Rows from block 7 of a small CTC audio transcriber, named by matrix and row number. Rows with one number within an expert belong to one neuron, the router's apart. Each number is 128 + 32 x the weight over its row's rms, rounded and kept within 0 to 255. All counts start at 0.
After each expert's rows are labels from the 100 clips, of 14848, where the router gives the expert most weight on average: "strongest on" is what is common among them. Only what is clearly more common there than usual is listed. The data: read English sentences (LibriTTS-R). In brackets: how many of the 100.
# router: router (model.blocks.7.mlp.router.weight, 16x256, trained with AdamW), inputs 128-191
# up: expert up (model.blocks.7.mlp.up, 16x64x256), inputs 128-191
# down: expert down (model.blocks.7.mlp.down, 16x256x64, transposed), outputs 128-191

# expert 4
router.4 [128 147 139 155 123 136 158 128 115  83  98 165 129 139 134  93 123 137  58 162 133 165 181 123 121 185 123  75 122 144 117 126 142 127  87 144 116 218 132 113  88 132 107 176 101  59 121 154 186 105 192  69 133 176 154 111 105 153 115 109 129 172   9 147]
up.0 [170 105  58 155  89 128 186  72 153 120 134 199 150 138 129 143  85 130 109 136 131  66 170 115 130 108 127 121  96  91  93  65 121  83 185 158  87 159 150  80 173  77 124 190 105  71 138  88 136  93 123 138 135 128 141 112 161 130  96 152 106 201 125 113]
down.0 [ 54 142 162 145 112  95 104 142 120 120 184 131 152 103 125 101 145 159 134 168  96 146 103 173 152 121 135 130 112  94 146  37 159 134 207 155 101 145 107 124 137 110  94 128 116 175 128 123 138 106 109 151 125 131 142 127 173 150 165 130 161 206 140 121]
up.1 [123  77 100  67 148 144  92 115 125 120 143 153 139  71 145 152 154 116  82 171 126  95  73  88 145 127  93 114 110 182 160  34  77 141 129 103  76 126 169 122 135 126  31 124  90  65 170 109 143 117 163 178 163 129 191  92 110 124 118 119 141 155  98 151]
down.1 [132 151  93 136 136 155 166 142 127 115  82 163 160 144 166  45 136 112 149 176 129 159 118 173 137 162  79 127 139 133 105 135  63 106 144 114 203 114  75 134 124 155 133 139 112 166 160  61 160  78 139 119 156  82  80 159 143  97  74 182 138  83 130 149]
up.2 [160 140 125 144 115 141 109 147 171  62 151 118 109 142  77 121  84 163 116 152 112 125  45 165 140 136  90 114 190  81 140 120 106 158 121 138 171 141 120 140 140 147 104  75 149 135 118  79 103 124  80 156 126 106 115 135 149 111 109 141 104 150 126 118]
down.2 [124  78 121 202  81  96 129 141 112 137 127 103 163 116 103 126 177 141 131 131 131  92  77 158 129 101 154 133 152 162  98 145  94 113 120 107 134 136 152 164 175 210 150 110 157 100 194 140  56 121 129 160 145 166 142 193 120  77 120 136 156 137 183 114]
up.3 [ 90 139 116 121 156  68 126 137 154 101 138 143 181  74 134 124  91 128 132 115 142 154 182 106 128 143 116  80  65 137 223 130 143  91  62 116 138 195 182 172 109 121 117  76 170  95  88 189  75 149 149 107  48 139 126 113 129 192 200  74  80 156 102 164]
down.3 [123 135 152 123 165 138  84 100 125 120 161 112 138 161 169 117 114 170 164 182 119  94 148 123 135 170 143 167 186 157 102 166 119 137 182 138  87 139 132 137 118 134 137 127 157 143 139 158 139 159 149 120 185  92 109  96 170 138 212  86  60  65 110 143]
up.4 [129 115 147 140 120 140 161 159 108 180 134  93  89  68  93 204  84 134  79 148  90 148 112 144 120 139 115 150 140 147 155 150 138 104 143 119 107 101 112 104 120 160 192 115  46 167  95 170 154  88 107 150 169 123 116 162 102 160 157 149 140 131 126 121]
down.4 [150 167 120 149 157 112 154 109 141  43  68  86 149 189 110 143 127 138 140 132 135  99  82 146  88 174 145  62 190  88  77 104 103 117 123  85 142 128  89 171  95  38  90 165 117 114  96 112 140  59 172 160 106 141 137 118 112 117 164 155 109 157 144 177]
up.5 [143 119 128 161 160 126 174 122 130 142 104 104 140 102 190  77  85 157  62 131 156 166  89 125  99 103 148 155 163 152  83 108 128 158  75  98 166 116 141  90 144 149 167 152 131 143 122 153 150 184 137  89 121 136 154 151 130 153 130  89  88  81 136 129]
down.5 [107 157 114 151 173 187 194 164 140 124  98 134 128  88 135 125 148 145 130 141 172 142 114 151 103 174 112  94 148 179  88 159 236 135  79 116  86 150 127 115 124 127 136 164 143 114 167 188 120 128 147 123  79  87 150 167 138 160 149 149 110 155  48 119]
up.6 [163 130 186 176 168  87 111  87 200 145 125 133  89 129 159 108 165  72 142  96 103 118 152  96 124 132 121 154  91 177 120 112  95 170 161 125 113 117 144 116 139 106 135 113  85 133 104 115 129  86 128 182  68 126 124 122  76 167 109 138 140 122 106 183]
down.6 [ 67 150 175  97 176 180 123 107 107 136 111 164 156 160 155 118 152  62 117 134 115 107 172  86 114 130 122 138 193  92 113 148 118  98 110 155 110 120  98 125 132  92 153 142  70  95  92 179 120  78 155  92  78 113 104 140 147 126 129 133 114 138  91  86]
up.7 [121 139 162 116 145 142 127  80 109 144 119 147 152 155 141 144 156 154 175 140 147 110  65  99 203  92 124  94 153 137 115 164 176 128 124 176 135  97 157 176 187 132 126 123  67 129 106 106  83 173 144 101 121 137 180 128  99 100 114  63 130 144 159 114]
down.7 [124 158 100 118 103 145 127 103 100 108 125  77 164 174 152 163 165 140  84 103 137 104 151 111 112  64 128 129 117 161 191 159 118 148 109 149 148 199 134 131 134 107 140 112 117 148 146  43 200  96  70 104 166 116 138 128 115 168 128  90 114  96  88 153]
strongest on: the word "and" (64); the word "in" (37)

# expert 7
router.7 [147 149 146  91 135 119  95 154 109 102 119 137  84 100 130 149  92 132 132 163 146 190 133 197 135 159 110 130 117  98 159 164  59 192 163  82 127 166 126 126 116 112 166 162 131 145 109  96 149  96 131 158 124 169  31 144 151 124 151 125 125 137 178  74]
up.0 [163 170 105 168  80  95 138 156  87 146  85  69 119 163 133 124 135  67  91 120 130 155 125 144 119 137 110  78 132 149 164 154 167  82 160 152 106 117 150 202  73  77 143 100 113 149 108  93 134 116 157 113 118 120  99 156 103  80 132 126  86  93 113 105]
down.0 [143 128 135 151 197 134 171 200 171 153  98 165 159 140 126 102 143 124 203 126 130  94 158  90 137 134 174 140 122 108 137 145 135 149 132 163 168 181 168 138 164  57 125 134 102 112 126 157 102 112 148 155 147 100 140 192 152  87 172 134 148 160 147 132]
up.1 [135 125 121 133 138  88 145 167 105 149 117 134 142 115 167 177 144 139 112 147 161 140 122 110  60 105 154 121 138 108  88 147 108  43 183 111 157 113 147 140 106  69 144 138 155 128 145 130 112 141 147 113 168  99 110 175 130 131 127 110 102  92 118 128]
down.1 [157 105 169 125 131 165 132 113 144  60  83 107  93 137 123 103  78  83 127  97 179  94 101 148 109 127 172 147 148 138 184 136 155 165 145  82  90 100 117 176  66 119 180  69  82 157 184 131 118 111 145 152 108 160 136 150 160 157 170 113 131 127 103 126]
up.2 [ 95 100 140 123 143 187 166 167 108 171 161 145 123 193 128 211 116 106  85  89 129 111  96 143 117 178 110 158  81 134 133 136  83 108 175 148 173  98 191 106 144 145  95  94 147 209 100 109 178 149 160 129 154 114 129 173 143  89 118  66  83 138 130  96]
down.2 [109 164 163 142 141  82 160 138  95 147 110 173 132 102 107  86 130  82 142 126 156  88 135 184 135 135  94 152 128 160  91  67 151  73 145 138 106 158 127 143 163 114 162  98  72 130 208 102 112 132 119 106 108 131 146  55 105 117 129 151 102 122 171 189]
up.3 [ 91 108  96 118 165 138 186 172 138 163 157 152 119 197  92 173 140 138 145 128 141 149 140 157 156 100 160 145 205 102  96 118  72 115 134 157  88 150 129 191 137  99 149 196 123 109  79 120 220 173 141 113 158 111 110 152 137 123 154 149 140 146 154 123]
down.3 [105  80 116 197 101 164 162 137  98  81 159 147 111  65 136 156 188 159  86 114  92  96 109 174 125 131 130  64 144  93 114  60  91 141  80 178 165 161 121 140 118  66  67 130  55  82 148  79 102 134  97 150 111 162 111 126 160 149 156 116 118 182 125 141]
up.4 [121 113 118 127 164 123 115 160 150 124  98 157 116  94 141  82 157 132 126 129  91  99 109  55 181 165 129  81 147 104 132 145 126 135  54 115 162 149  97 135 127  95 125 153 117 153 151 118 155 157 129 119 132 147 154 144 178 108 128 172  85 183 152 154]
down.4 [158  93 137  90 143 105  91 185 148 147  89 161  45 117 133 131  91 117 112 132 147 118 128 122 159 122  98 124 197 139 128 109 170  83  93 162 145 118 150 149  57 141  96 200 136 126  90 172 100 124 112 154 126 126  90 123 128 126 162 125  73  93 163 106]
up.5 [139  46 100 122 176  59 159 163  35 202 137 171 140 157 134 115 166  73 150 118 106 153 128 111 150 159 149 156 106  90 128  83 177 132 135  98 103 167  90 142 150 156 138 194  91 110  96 156 152  61 135 125 125 161  61 116 127 154 143 121 182 167  96 143]
down.5 [184 144 136 131 139 132 189 123 107 161  89 134 108 186 141 105  99  69  95 128  95 105 136 110 126 127 169  67  87 172 110  82 122 108 133  89  60 159 117 149  92 122 150 189 170 108 150  98 161 117 117 165 136 113 159 113 153 120 158 158 116 124 195 147]
up.6 [ 43 160 146 181 107 135  82 148 135 128 114 131 124 138 126 129 119  81 111 139 124 138 154  78 122 113 139  81 146 152 125  70 137 107 141 108 110 106 139 159 142 168 110 107 126 197 175  88 114 127 104 105  82 129 143 149  84 143 158  87 126  84 121 150]
down.6 [167 112 203 111  91  92  86  83 123 117  94 182 137 142 167 114 134 130 112 188 103 200 100 104 204 111  83 102 169 148 156 130 118  84 130 123 137 158 107 143 169 143 140 147 112  97  68 100  71 163  66 138  88 126 143 101  95 145 134  71 186 147 153 157]
up.7 [120 153 122 148  96 119 109  98 148 170 123 165 101 127 131 130 166  89 123 123 142 115 150 114 144 113 165 129 174 130 108 150 167 131 129 156 171 100 165  87 113 101  98  98 130 130  78 135 104 101 117 121 132 110 151 140 135  82 197 113 163 177 126 104]
down.7 [179 115  77 152 122 186 117  50 142 109 135 134 146  81 141 125 122 150 196 139  98 147  91 160 121 108 134 159 118  97 118  86 119 183 152 111 111 193 102 127 112 166 106 123  88 113 165 174 128 158 134 107 128 159 119 123 169 177 130 121 102  72 116 131]
strongest on: the word "his" (29)

# expert 11
router.11 [107 119 105 209  89  61  98 129 151 113 134 115 173 170 133  65 155 104 122  78  96 144  69 147 162 113 128  87 142 147 119 118 105 124 127 154 131  76 156 138 146 158  34 106 161 161 144  79 132 108 104 136 155 108 101 171 108 130 118 101  95 160 141 171]
up.0 [ 89 140  93 145 126 144 103 179 137  94 179 102 158 107 100 112 198 118 166 126  89 203 134 133 118  43 112 138  79 151 120 106  91 122 120 157 104  97 101 132 121 135  25 118 141  90 137 150  99 145 119  85 149 121 127 177 122 102  97 125 113 143 147 141]
down.0 [124  96 135  41  69  88 136 134 144 101 150  74  90  92 107 145 142 104 120 112 142  91 135 180 104 123 104 111 156 115 145  78  96  76 129 115 164 147 174  54 141 144  83 113  89 107  82 107 104 105 141 143 152 105  76 136 134  97 149 134  80 183 125 107]
up.1 [154 125 177 141 157 151 104  81 137 109 100 147 113 126 166  94 179 180 123 206 154 129 138 182 143 107 126  96 101 114  94  64  92 114 123 130 191 125 128 117 165 160 154 106 139 183  80  21  53 135 174  81 103 146 157 180  82 129 136  87  56  77 128 154]
down.1 [114 115 151 155 116 119 169 177  97 141 141  79 103 118  92 131 151 191  91 180  63 149 145 127 108 191 125 141 105 100 143 154 118 128 154 118 104 118  77 104 111 162 176  81  93  86 122 146 104 175 112 134 183 133 150 127 130 150 113 141 173 123  62 143]
up.2 [167 152  76 139 146 101 108  99  96 175 113 166 134 141 147  78  31 140 126 110 120 118 151  94 162 150 140 152 106 138 105 127  89 103  89  58 153 167 128 162 111 109  92  71 141 138 128  48 110 109 101 104 150 135 156  91 109 130  82  96 130  85  93 148]
down.2 [ 88  68 121 140 175 202  98 143 148 137 143 178 112 152 169 152 133 147 176  64 128 103 142 119 118 123  97 118 115  70 171 144 150  38 122  80 181 154 172 146 164 123  84 154 168  96  91 111 153 115  97 112 134  86 107 155 175 152  72 120 149 141  46  86]
up.3 [100 152 143 132 137 112 147 116 139 159 117 158 102 181 138 148 145  68 141 104 118 117 128 121 137 154 158 182 205 162 101 162 156 128 101 158 137 130 106 108 116 191 144  84 140 140 145 172 110  99 134 154 133 131 142 104 107 129 158  92 109 116 110 167]
down.3 [110 165 150 169 107 133 146 140 136 119 139 141  77  91 100 101 145 134  95 122 127 146 119 131 119 113 145  92  99 166 119 145 142 187  88 110  69  86 119  91 111  88 205 149  80 114 129 130 129  86 145 133 124 172 117 102 119  82 127 170 150 134  87 123]
up.4 [129 153 121 149 115 116 128 104  95  81 155 102 104 129 127 151 132 148 103 193 174  57  93 116 167  95 128 163 113  80 123 127  95 136  91  59 172 137  80  42 131 130 169  89  89 128 116  84 126 183 114 199  40 109 160 112  91 172 103 170 168  77  98 146]
down.4 [132 117 113  91 105 151 108 160 115 114 137 120  77 214 122 127 152 175 157 170 104 151 149 137 153 166 145 120 126 155 205 101  81 119 160 116 124 165 188 112 123 106   5 176  74 151 113 105 122 139 135 149 200 183 123 164 162 114 170  62 168 103 102 114]
up.5 [ 99  74  91 145 135 128 148 159 206 114  76 164 142 115  85 136  87 148 128 143 203 153 110 121  79 140 161 156 107 133 107 104 138 135  84 154 113 117 134  62 138 142 125 123 156 113 125 122 104 138 172 115 143 131 134 119 128 132 158 147  91 129 150 123]
down.5 [155 108 115 111  97  90 126 134  89 110 123  47 127 116  88 122 107  88 115 165 127 118  92  89 178 112 128 116 135 127 138 167 142  57 144 125 133 135  79 114 151 168 160 183 115 208  90  89 148  85 122 143  62 136 129 124 106 130  99 134 126  82 134 118]
up.6 [133 131 146 159 137  75  69  78  80 115  98 148 140 158 123 168 101 116 144 181 118 119  92 172 144  85  73 172 145  86 169 182 128  90 178 135 146 178 173  51 113 116  77 165 147  84 180 101 116 167  84 113 199 116 150 166 170  99 114 135  78 145 134 110]
down.6 [132  93 114 166 172 149 137 157  91 116 125 170 167 138  73  97 109  66 152  84 132 144  86 110  91 108 173  94 135  98 138 168 189 151 109 163 138  55 121 137 136 167 123 146  96 127 171 180  89  53 119  90 130 184  85 169 150 174 128 189 146  83  85 158]
up.7 [122 108  74 136 109 111 164 157  97 112 131 143 111 112 121  96 125 117 170  90 132 143 150 121 105  91 133  86 188 126 159 157 106  91  93 182 124 132  31 150 138 121 190 156  93 142  98 116 180 109 112 139 100 119 166  73  46 191  89 149  83 138 178 105]
down.7 [107 137 143  71 148 149 255 103 133 171 116  94  77  85 168 128  97 124 170 109  97  96 109 140  74 125 118 149 106 138 144 116 139 149 194 170 176 168 140 110 128  77  97 142 122  88 134 121 141 127 154 129 132 109 117 100 155 121 135 151 128 141 136  98]
strongest on: the word "he" (46)

# expert 1
router.1 [ 93 122 114  98 118 142  91  82 121 162 102 164 130 130 156 126 124 156 152 117 160  86 111 110 126  53 149 132 123  90  94  98 172 104 117 164 145 134 130 161 110 103 156  97 148 143 136 125  64 122 112 105 116 164 161 124  90 134 117  96  84  93 153 138]
up.0 [148 133  65 119  91 144 129 130 192  98 136 130 109 122 127  94 145  69 132 107 189 159 106  70  98 128 165 111 126 109 128 159 134 109 159 101  94  87 135 194 119  90 118 149 121 166 183 140 113  94 116 152 157 158 138 142  86 120 144  62 189  79 126 165]
down.0 [135 138  87 155 112 113 161 116 137  74  94 132 166 208 130 156  88 116 132 172 172 124 173 129 125 168 141 174 194 128 132 138 158  99  66 131 147 151 117 140 136 132 132 113  96 129 141  56 117 117 167 171  65  88 155 120 104 133 156  94  99 115 134 212]
up.1 [138 131 171  79 124 140 156 123 121 163  96 163 160  85 140 182 103 139 118  81  98  49 157 148 130  79 128 121 121 145 165 153 140 160 136 119 129 151 115 159 173  91 127 124 218 127 173 173 172 105 173 119 167 119 165 123 213 133 157  83  42 130 120 188]
down.1 [ 45  75  62 129  87 132 163 102  96 132 122 125  89  93 176 113  96  90 221 110  94  88 140 174 159 139 110 164  97 173 100  65 133  81 163 169 114 129 176 170 110 112 146 109 107 136 112 117  88 178  84 137  86 197 108  91 106 162 150 136  94 136 105 184]
up.2 [123 163 132  75  98  73 117  62 105  96 114 140 159 124 139 112 148 121 141 121 115  97 160  93 145 190 108 141  92 129 176 137 132 110 157 110 159 176 164  96 158 114 180 135 120 138 114  89 135 151 214  94 164 159 191 117 119  78 178  65 126 122 103  97]
down.2 [111 136 105 108 112 172  93 103 122 140  86 140 139 129 140 166  84 142 168 102 140 155 105 171 111 168 133 119 116 162 102  98 130  72 111 117  95 121 130 122 147 186  71 177 113 137 123  82 189 129 112  88 107 175 104 114  86 147 133  96  93 110 141 158]
up.3 [ 71  84  80 172 109 139 133 152 136 139 171 136 108 125 125 147 116 188 104 123 133 106 109 114 130  90  93 190 139 101 156 154 119 151 107 158 157  91 135 113  97 168 166 158 125 142 105 115  65 151 133 133  98 120 123 148 104 170 153 128 152 107  78 122]
down.3 [107 101  87 138 104 137  80 102 159 116 151 141 154 116 125 152 142 141 155 203 100 143 159 159 132  82 112 121 176  72 147 164 131 132 174 177 104 113 149 110 147  57 112 104  90 131 144  68 173 159 121 103 143 172 175 166  98 114  53  55 127 135 170 146]
up.4 [152 166 164  88 147 155 121  84 131 168 120 146 125 111 112  91  96 137 122 152 131 128 139 132 164 125 146 129 110 111 102  56 122 122  88 160 120  49 127  63 171 124  78 110  52 138 112 114 136 119 117 128 117 126 132 147  87  85 200 100  99  86 105 191]
down.4 [115 129 183 151 140 103 132  79 101 148 111 143 109 109 165  65  97 121  79 121 136 166 158 142 161 156 125 137  82 154 178 112 137 164 105 112 180 103 174 132 171 127 107 106  71 145 140 148 109 134  82  92 116 126 114  99 129 125  68 135 164 105 185 147]
up.5 [ 75 128  83 140 155 125 111 107 122 177  97  93 123 143 118  69 178 121 156 156 163 151 139 121 111 107  88 151  98 111 199 141 171  75 152 157 146 103 111  93 135 126 123 168 124 149 143 150 112 109 103 149 158 165 104 136 169 125 103  84 172 133 156 119]
down.5 [155 126  90 125 115 120 119 135 117 134 101 113 136 108  84  65  90  88 145 131 171  90 140 185 138 115 140 121 162 101 112  94 138 102 160 168 101 151  63 168 135 110 122 110 112  88 105  88 137 114 157 121  98 117 130  76 182 136 140 175 108 151 108 160]
up.6 [172 157 120 161 132 122 147 165 180 152 175 132 104  84 170 104 120 140 151 142 140 155 109 104 129 102 119 121 117  88 118 116 166  78 157 119  79  93 157 103 176 114 123 137 142 128 115 164 169 127 104 144 101 160  63  93 120 161  88 129 163 146 143  96]
down.6 [ 62 129 107  74 141 152  98 126 166  69 137 142 152 162 111 182 103  82 106 170  75  66 117  67 170  45 121 140 114 100 175 114  90 171 118 135 117 105 138 159 114 148 174 128 159 147 126 124  97 164 133 110 114 156 189 160 138 152 152  98 112  89 129 137]
up.7 [134 141 133 178 127 164 144  54 140 148 119 126 123 119 139 121  92 102 140 162 162  94 131 135 122 169 149 108 172 123 124 138 153 111 163 134  97 126 154 119 144  83  75 129  56 106 148 141 154 127 117  87 173 197 124 167 152 178  99 123 161 119  87 157]
down.7 [148 138 124 128 164 151 113 185 169  89  99 114 140 189  61 149 149 162  70 188 134 167 134 123  90 108 132 126 129 170 130 154 118  99 117 145 140 192  94 138 154 125  76 132  49  47 171 154 107  57 179 142 133 150 163 136 140  77 110  74 143  90 185 139]
strongest on: the word "she" (25)

# expert 13
router.13 [125 154 141 107 203 141 111 135  81 145 165 115 158 118 166 153 113 166 156  88 163 140 146 167 108 168  89 104 151 151 114 167 130 112 146 128 139 105 164 151 107 165 120 122 163  81 114 151 139 166 107 180 125  61 112 110 107 167 171  99 123 153  50  56]
up.0 [107 177 120 140 142  86 117  91 141 145 255 140 131 127 162 129 128  99 140 156  71 155 100 129 148 153 123 120 112 144  83 152 202 172 186 139  89  89  87 127 114 188  99 125 135 122 172  70 133 150 147 120 172 123 141  48  54 141 139 126 127 101 116 112]
down.0 [146 136 126 132 186 169 166 187 150 109 161 105 112 130 143 106 179 174 120  87 129  95 161 151 117 172 121 147 159  84 144 129 161  73  69 198 111 168 166 163 130 164 139 198 101 118 135 153 107 130 157 176 138 146 156 132 155 101 149 189  62 140 179 140]
up.1 [118 123 171  95 102 145 182  94  88 140 158 135 154 118 176 162 127  92 100 179  92 147  89 159 116 161 181 110 163 125 162 113 196 125 101 151 142 140 193 131 137 110 124 132 137 131 117 136 170 169 125  84  91 121 129 148 142 129  81 124 128 135  90 104]
down.1 [135 107 116 118 129 102 118 132 132 106 152 145 112 132 145 141 165 157 110 145 128 173  67 129 121  99 148 104  79 146 133  95 136 177 127 110 156 174 111 150 168 113 128 155  74 106 113 121 120 151 173 111  80 185 118 179 165 143  84 121 145 141  99 108]
up.2 [120  89 117  78 126 117 186 155  81  95 144 162 190 112 119 102 174 173  76 182 172 159 155 130 148 103 113 142  91 103 107 146 113 133 123 119 101 139 123 156  79 202 176  84 193 136 123 172  68 132 125 127 125 168 132 137 126 161 126 164 129 109 190 148]
down.2 [124  91  88 142 111 100 123 121 143 155 130 175  88 124 169 154 157 140  77 105 126 110 106 118 100  95 150  87 179 135 159 142 109 158 110  65 150 124 115 163 155 139 130 214 108 107  74  54 197 132 135  92 178  86  98 126 130 171  79 141 136 120 111 178]
up.3 [ 82  92 145 137 103 131 179 197  70 196 153  93  93 150 134  97 136 101 168  93 185 147 148 111 122  63 149 154 159  80  84 119 121 107 100 109 153  92 169 122 145 166  49 114 123  88 129 123 110 144 182 108 234 135 113 137 159 160 148  69 130 127  97  92]
down.3 [ 94 139 100 108 148 189 180 137 104 112 140 128  72  78  41  80 136 108 112 182 115 140 150 160 144 143 158 150 100 182 152 154 116 159 163 167 107 133 128 147 101 168 116 110  98 176 116  92 169 150 118 123 123  68  85 154 195 150 144 125  96  91 103  84]
up.4 [ 90 116  91 133 150  95 116 161 128 121 185 164 193 138 164 154 137 148 126  82 148  98 182 146 119 150  69 133  83 165 132 150 128 211  94 160 122 129 117 101 156 169 109  99 170 112 100 141 125 133 116 111 125 115 153 158 122 170 138  44 173 142 151  90]
down.4 [202 122  82 135 177 167  79 109 119 145 102 157 118 137 167 113 138  83 142  86 132  80 115 142 134 179 110  88 151 190 151 192 153 139 157  69  87 126 137 130 135  98 104 130  96 145 168 104 139  95 208 155 178 110 120  78 195 129  74 143 133 131 100 107]
up.5 [114 138 157 127  80 136 113 138  24 108  98 145 120  75 112 176 124 159 142  74 157 139 173 180 168 149 141 127 122 129 142 130 133  75  79  74 194 115 182 150  83 182 156 169 212  69  78 113 140  65 111 181 119 195 145 133 154 147 121 143  64 110 129  63]
down.5 [112  94 155 102 159 144 152 136 130  92 102 156 152 179 117 106 158 115  62 172 151 145  90 143  89 113 191 161 178  99  92 160 112 125 133 108 163 133 109 113 115 134 133 107 158 159 170 143 101 127 115  66  98 118 118  70  86 152 162 139  85 125  98  75]
up.6 [210 150 122 188  83 108 187  78 113 153 141 135 150 104 107 104 171  21  67  79 123 113 132 108  92 122 159 160  94 109 165 140 120 102 109 117 114  98 121 130 119 122 102 162 128 119 131  88 129 127 129  86 179 157 111 112 137 184 128 143 179 129 135 159]
down.6 [102 146 104 135 103 116 113 147 139 148 165 131 134 184  88 136  85 126 187 154 121 144  98  76  82  84 141  69  85 165 170 136  86 181 165 143 141 147  73 154  44 131 127 144 146 179 116 210 116 106 121 174  78 148 128 100 105 151 135 121 147 153 162 128]
up.7 [134 149 108 130 102  64 166 129 189 163 157 134 132 137  96 139 109 139 183 127 167 140 167 142 119 168 111 175 115  84 124  92 145 129 111 101 146  75 168 101  90 122 101  80  66  97 200 158 138 160 191 158 130 101 117 177 107 121 135  87 145 140  85 134]
down.7 [107 127 124 139 179 142 133  90 182 150 165 157  88 157 163  70 117 163  94 161 132 148 108 148 144 156 197 147 202 164 154 124 148 126 160 101  98 113 132 126 109  97 140  92 124 153  96 126 152  91 107 107  74  89 143 171  63 158 111 118  97 174  91 135]
strongest on: the word "of" (52)

# expert 2
router.2 [144 130 118 114  98  98 197 120 163 116 100 142 133  36 114  75 120 177 158 165 122 161 126 110 137 130  91 176 136 178 148 102 134 145 118  99 109 119 128 182 118  67 155 113 120 129 149  76 117 167 166  50 143 154 128 219 147  98  98  95 156 153 151  84]
up.0 [119  77 121  89 177 163  95 172 121 112 131 146 100 114 130  98 157 152  90 183 108 151 122 128 138 151 116 156 139  71 128 156  85 123 132 133 127  79 124 130 137 101 142 121 123 155 179 199 120  95  75  70 127 173 126  54 107 143 125 135 105 110 129 110]
down.0 [155 151 140 112 155  86 113 144 185 108 161  97  99 101 117 106  62 165 148  97 147 153  91 162  88 141  92 101 118  74 166  60 142 129 107  80  96 161  87 131 104 138 140 114 136 146  87  87 115  82  69  93 105  87 128  66 121 131 149 172 109  97  95 115]
up.1 [135 175 146 108  89 104  89 135 108  92 105 169 119 133 131 141  96  91 173 133 134 148 163 123  85 153 162 162 139  68 146 130 170 111 105 120 128 132 105 112 142 116 147 120 143  21 143 119  72 117 176 127 113 123 134 133 164 127  97 132 140  96 124  90]
down.1 [148 172 125 129 128 120 153  95  90 108 145 140 118 160 171  70 121 120 109  46 103 132 119 122 102 114 134 197 192 160  81 156 114 100 117  95  67  75 103 145 140 152 103 129  85 168 116  64 117 134 135 136  71 169 145 134 119 140 155  86 130 117 121  89]
up.2 [ 86 134 143  87 148 128 158 105  94 132 121  98 148 212 220 155  81  99 138 119 135 124 142 117 132 144  97 163  96 128 122 138 131 153 137 104 122 104 148 150 103 120 152 201 101  56 130  83 108 143  81 101 137 112 119 162 173 124 156 122 158 187 160  95]
down.2 [196 115  79  94 158 138 176 128 102  98 131 109 145 131 120  61 120 115 118 195 112 122 126  76 146 106  93 155 138 109 202 196 144 160 177  87 119 197 109 141 146  97 142 126  89 158 147 106 138 124 159 130 134 130 108 159 189 111 131 148 134 177 138 161]
up.3 [111 124 116 132 121 121  78 164 142 160 133 137 136 108 105 174 139 148 153 189 113 205 124 175 174 130  88 114 163  88 154 142  68 104 133 115 132 166 113 126 131 169 117 106 109 160  96 111 110 151 182 103 141 106 110 124 154 129 150 108 172 148 142 116]
down.3 [125 108 124 156 155  77 124 125 152 153  93 143 131 125 141 118 123  77 110  96 113 105 125  70 166 124 108 126 159 163  97  91 125 168 117 113 124 114 117 145 126 116 129  82 153  78 114 106 115  95 167 104 154 142 107 128 131 151 176  97 170 164 141  66]
up.4 [148 171 106 184  97 135 112 138 127 126 100 161 136 140 154 138 107  99 145 140 116 212 134 148 174 166  75 126 170 100 163 105 152 192 147 173 105 126  96 128  93 101  18 156 147 133 178 146 121 109  90 105 109 117  91 110 100 137 113 106 104 148 122 157]
down.4 [172  99 130  29 134  73 104 139 148 147 154 177 157 169 162 132 148  92 175  94 136 128 116 105 159 175 137 108  79 109 139 154 169 139 137 134 123 111 199 158 146 169 181 131 176  98 110 122 104  97 126 123 187 138 121 113  96 146  99 130 134 117 118 118]
up.5 [102 115 151 150  66  87 134 169 128  93 158 133 157 100 178 102 114 146  81  88 138 130 152 150  76 143 129 141 101 123 201 134 127 139 117 130 173 192 112 172 110 145  89 179 106 179 106 111 136 159  77 121 150 178 155 127 149 109 120 104 122 127 163 142]
down.5 [135 168 125  97 167 214 133 166 119  88 134 140  76 118 117 207 109 121 147 113 160 149 111 114 138 111 144 123 174 165 122 131 153 172 119 123 139 171 175 114  75  83 126 132 132 121 152 145 129 180  95 125  92 141  48 156 134 161 101 126 153 140 188  77]
up.6 [208 109 147 120 156  75 144  68 124 132 177 124 115  77 123 176 147 128 169  99  73  97 168 144 117 142  74 160 126 110 109 163  85 182 123  85 104 103 159 105 151 171 162 154 117 160  95 179  99 121 128 170 128 143 116 147 129 148 108 121  92 120 127  89]
down.6 [132  78 111 141 105 138  84 150  77 154 112  69 125  90 115  50  72 166 128 119 148 112 175 125 151 181 170 152  93 107 138 134  96 152  71 139 132 100 104 177 104 105 160 138  93 141 122 147 125  79  93 146 136 109  91 155 143 106 117 158 147 153 104 110]
up.7 [108 131 156 135 125 124  95 103 131 100 130 143 180  87 123 182 109 133 196 100  55 126 172 112 132 123 134 167 132 102 194 107 149 109  92 112 115  94 203 138 135 232 119 148 151 113 125 161 107 153 149 135 145 137 147 100  86 115  90 107 116 125 140 121]
down.7 [ 70 128 140 144 132 106 181 135 119 117 159 122 105 121 136 146 140 148 173  77 125 123  76 161  84 155 133  98 133 128  91 156 166 132 188 105 137  69 118 115 119 131 103  99 109 133 129 129 149 128  84 168 121 144 115 178 127 151 145  87 163 171  81 156]
strongest on: the word "was" (37)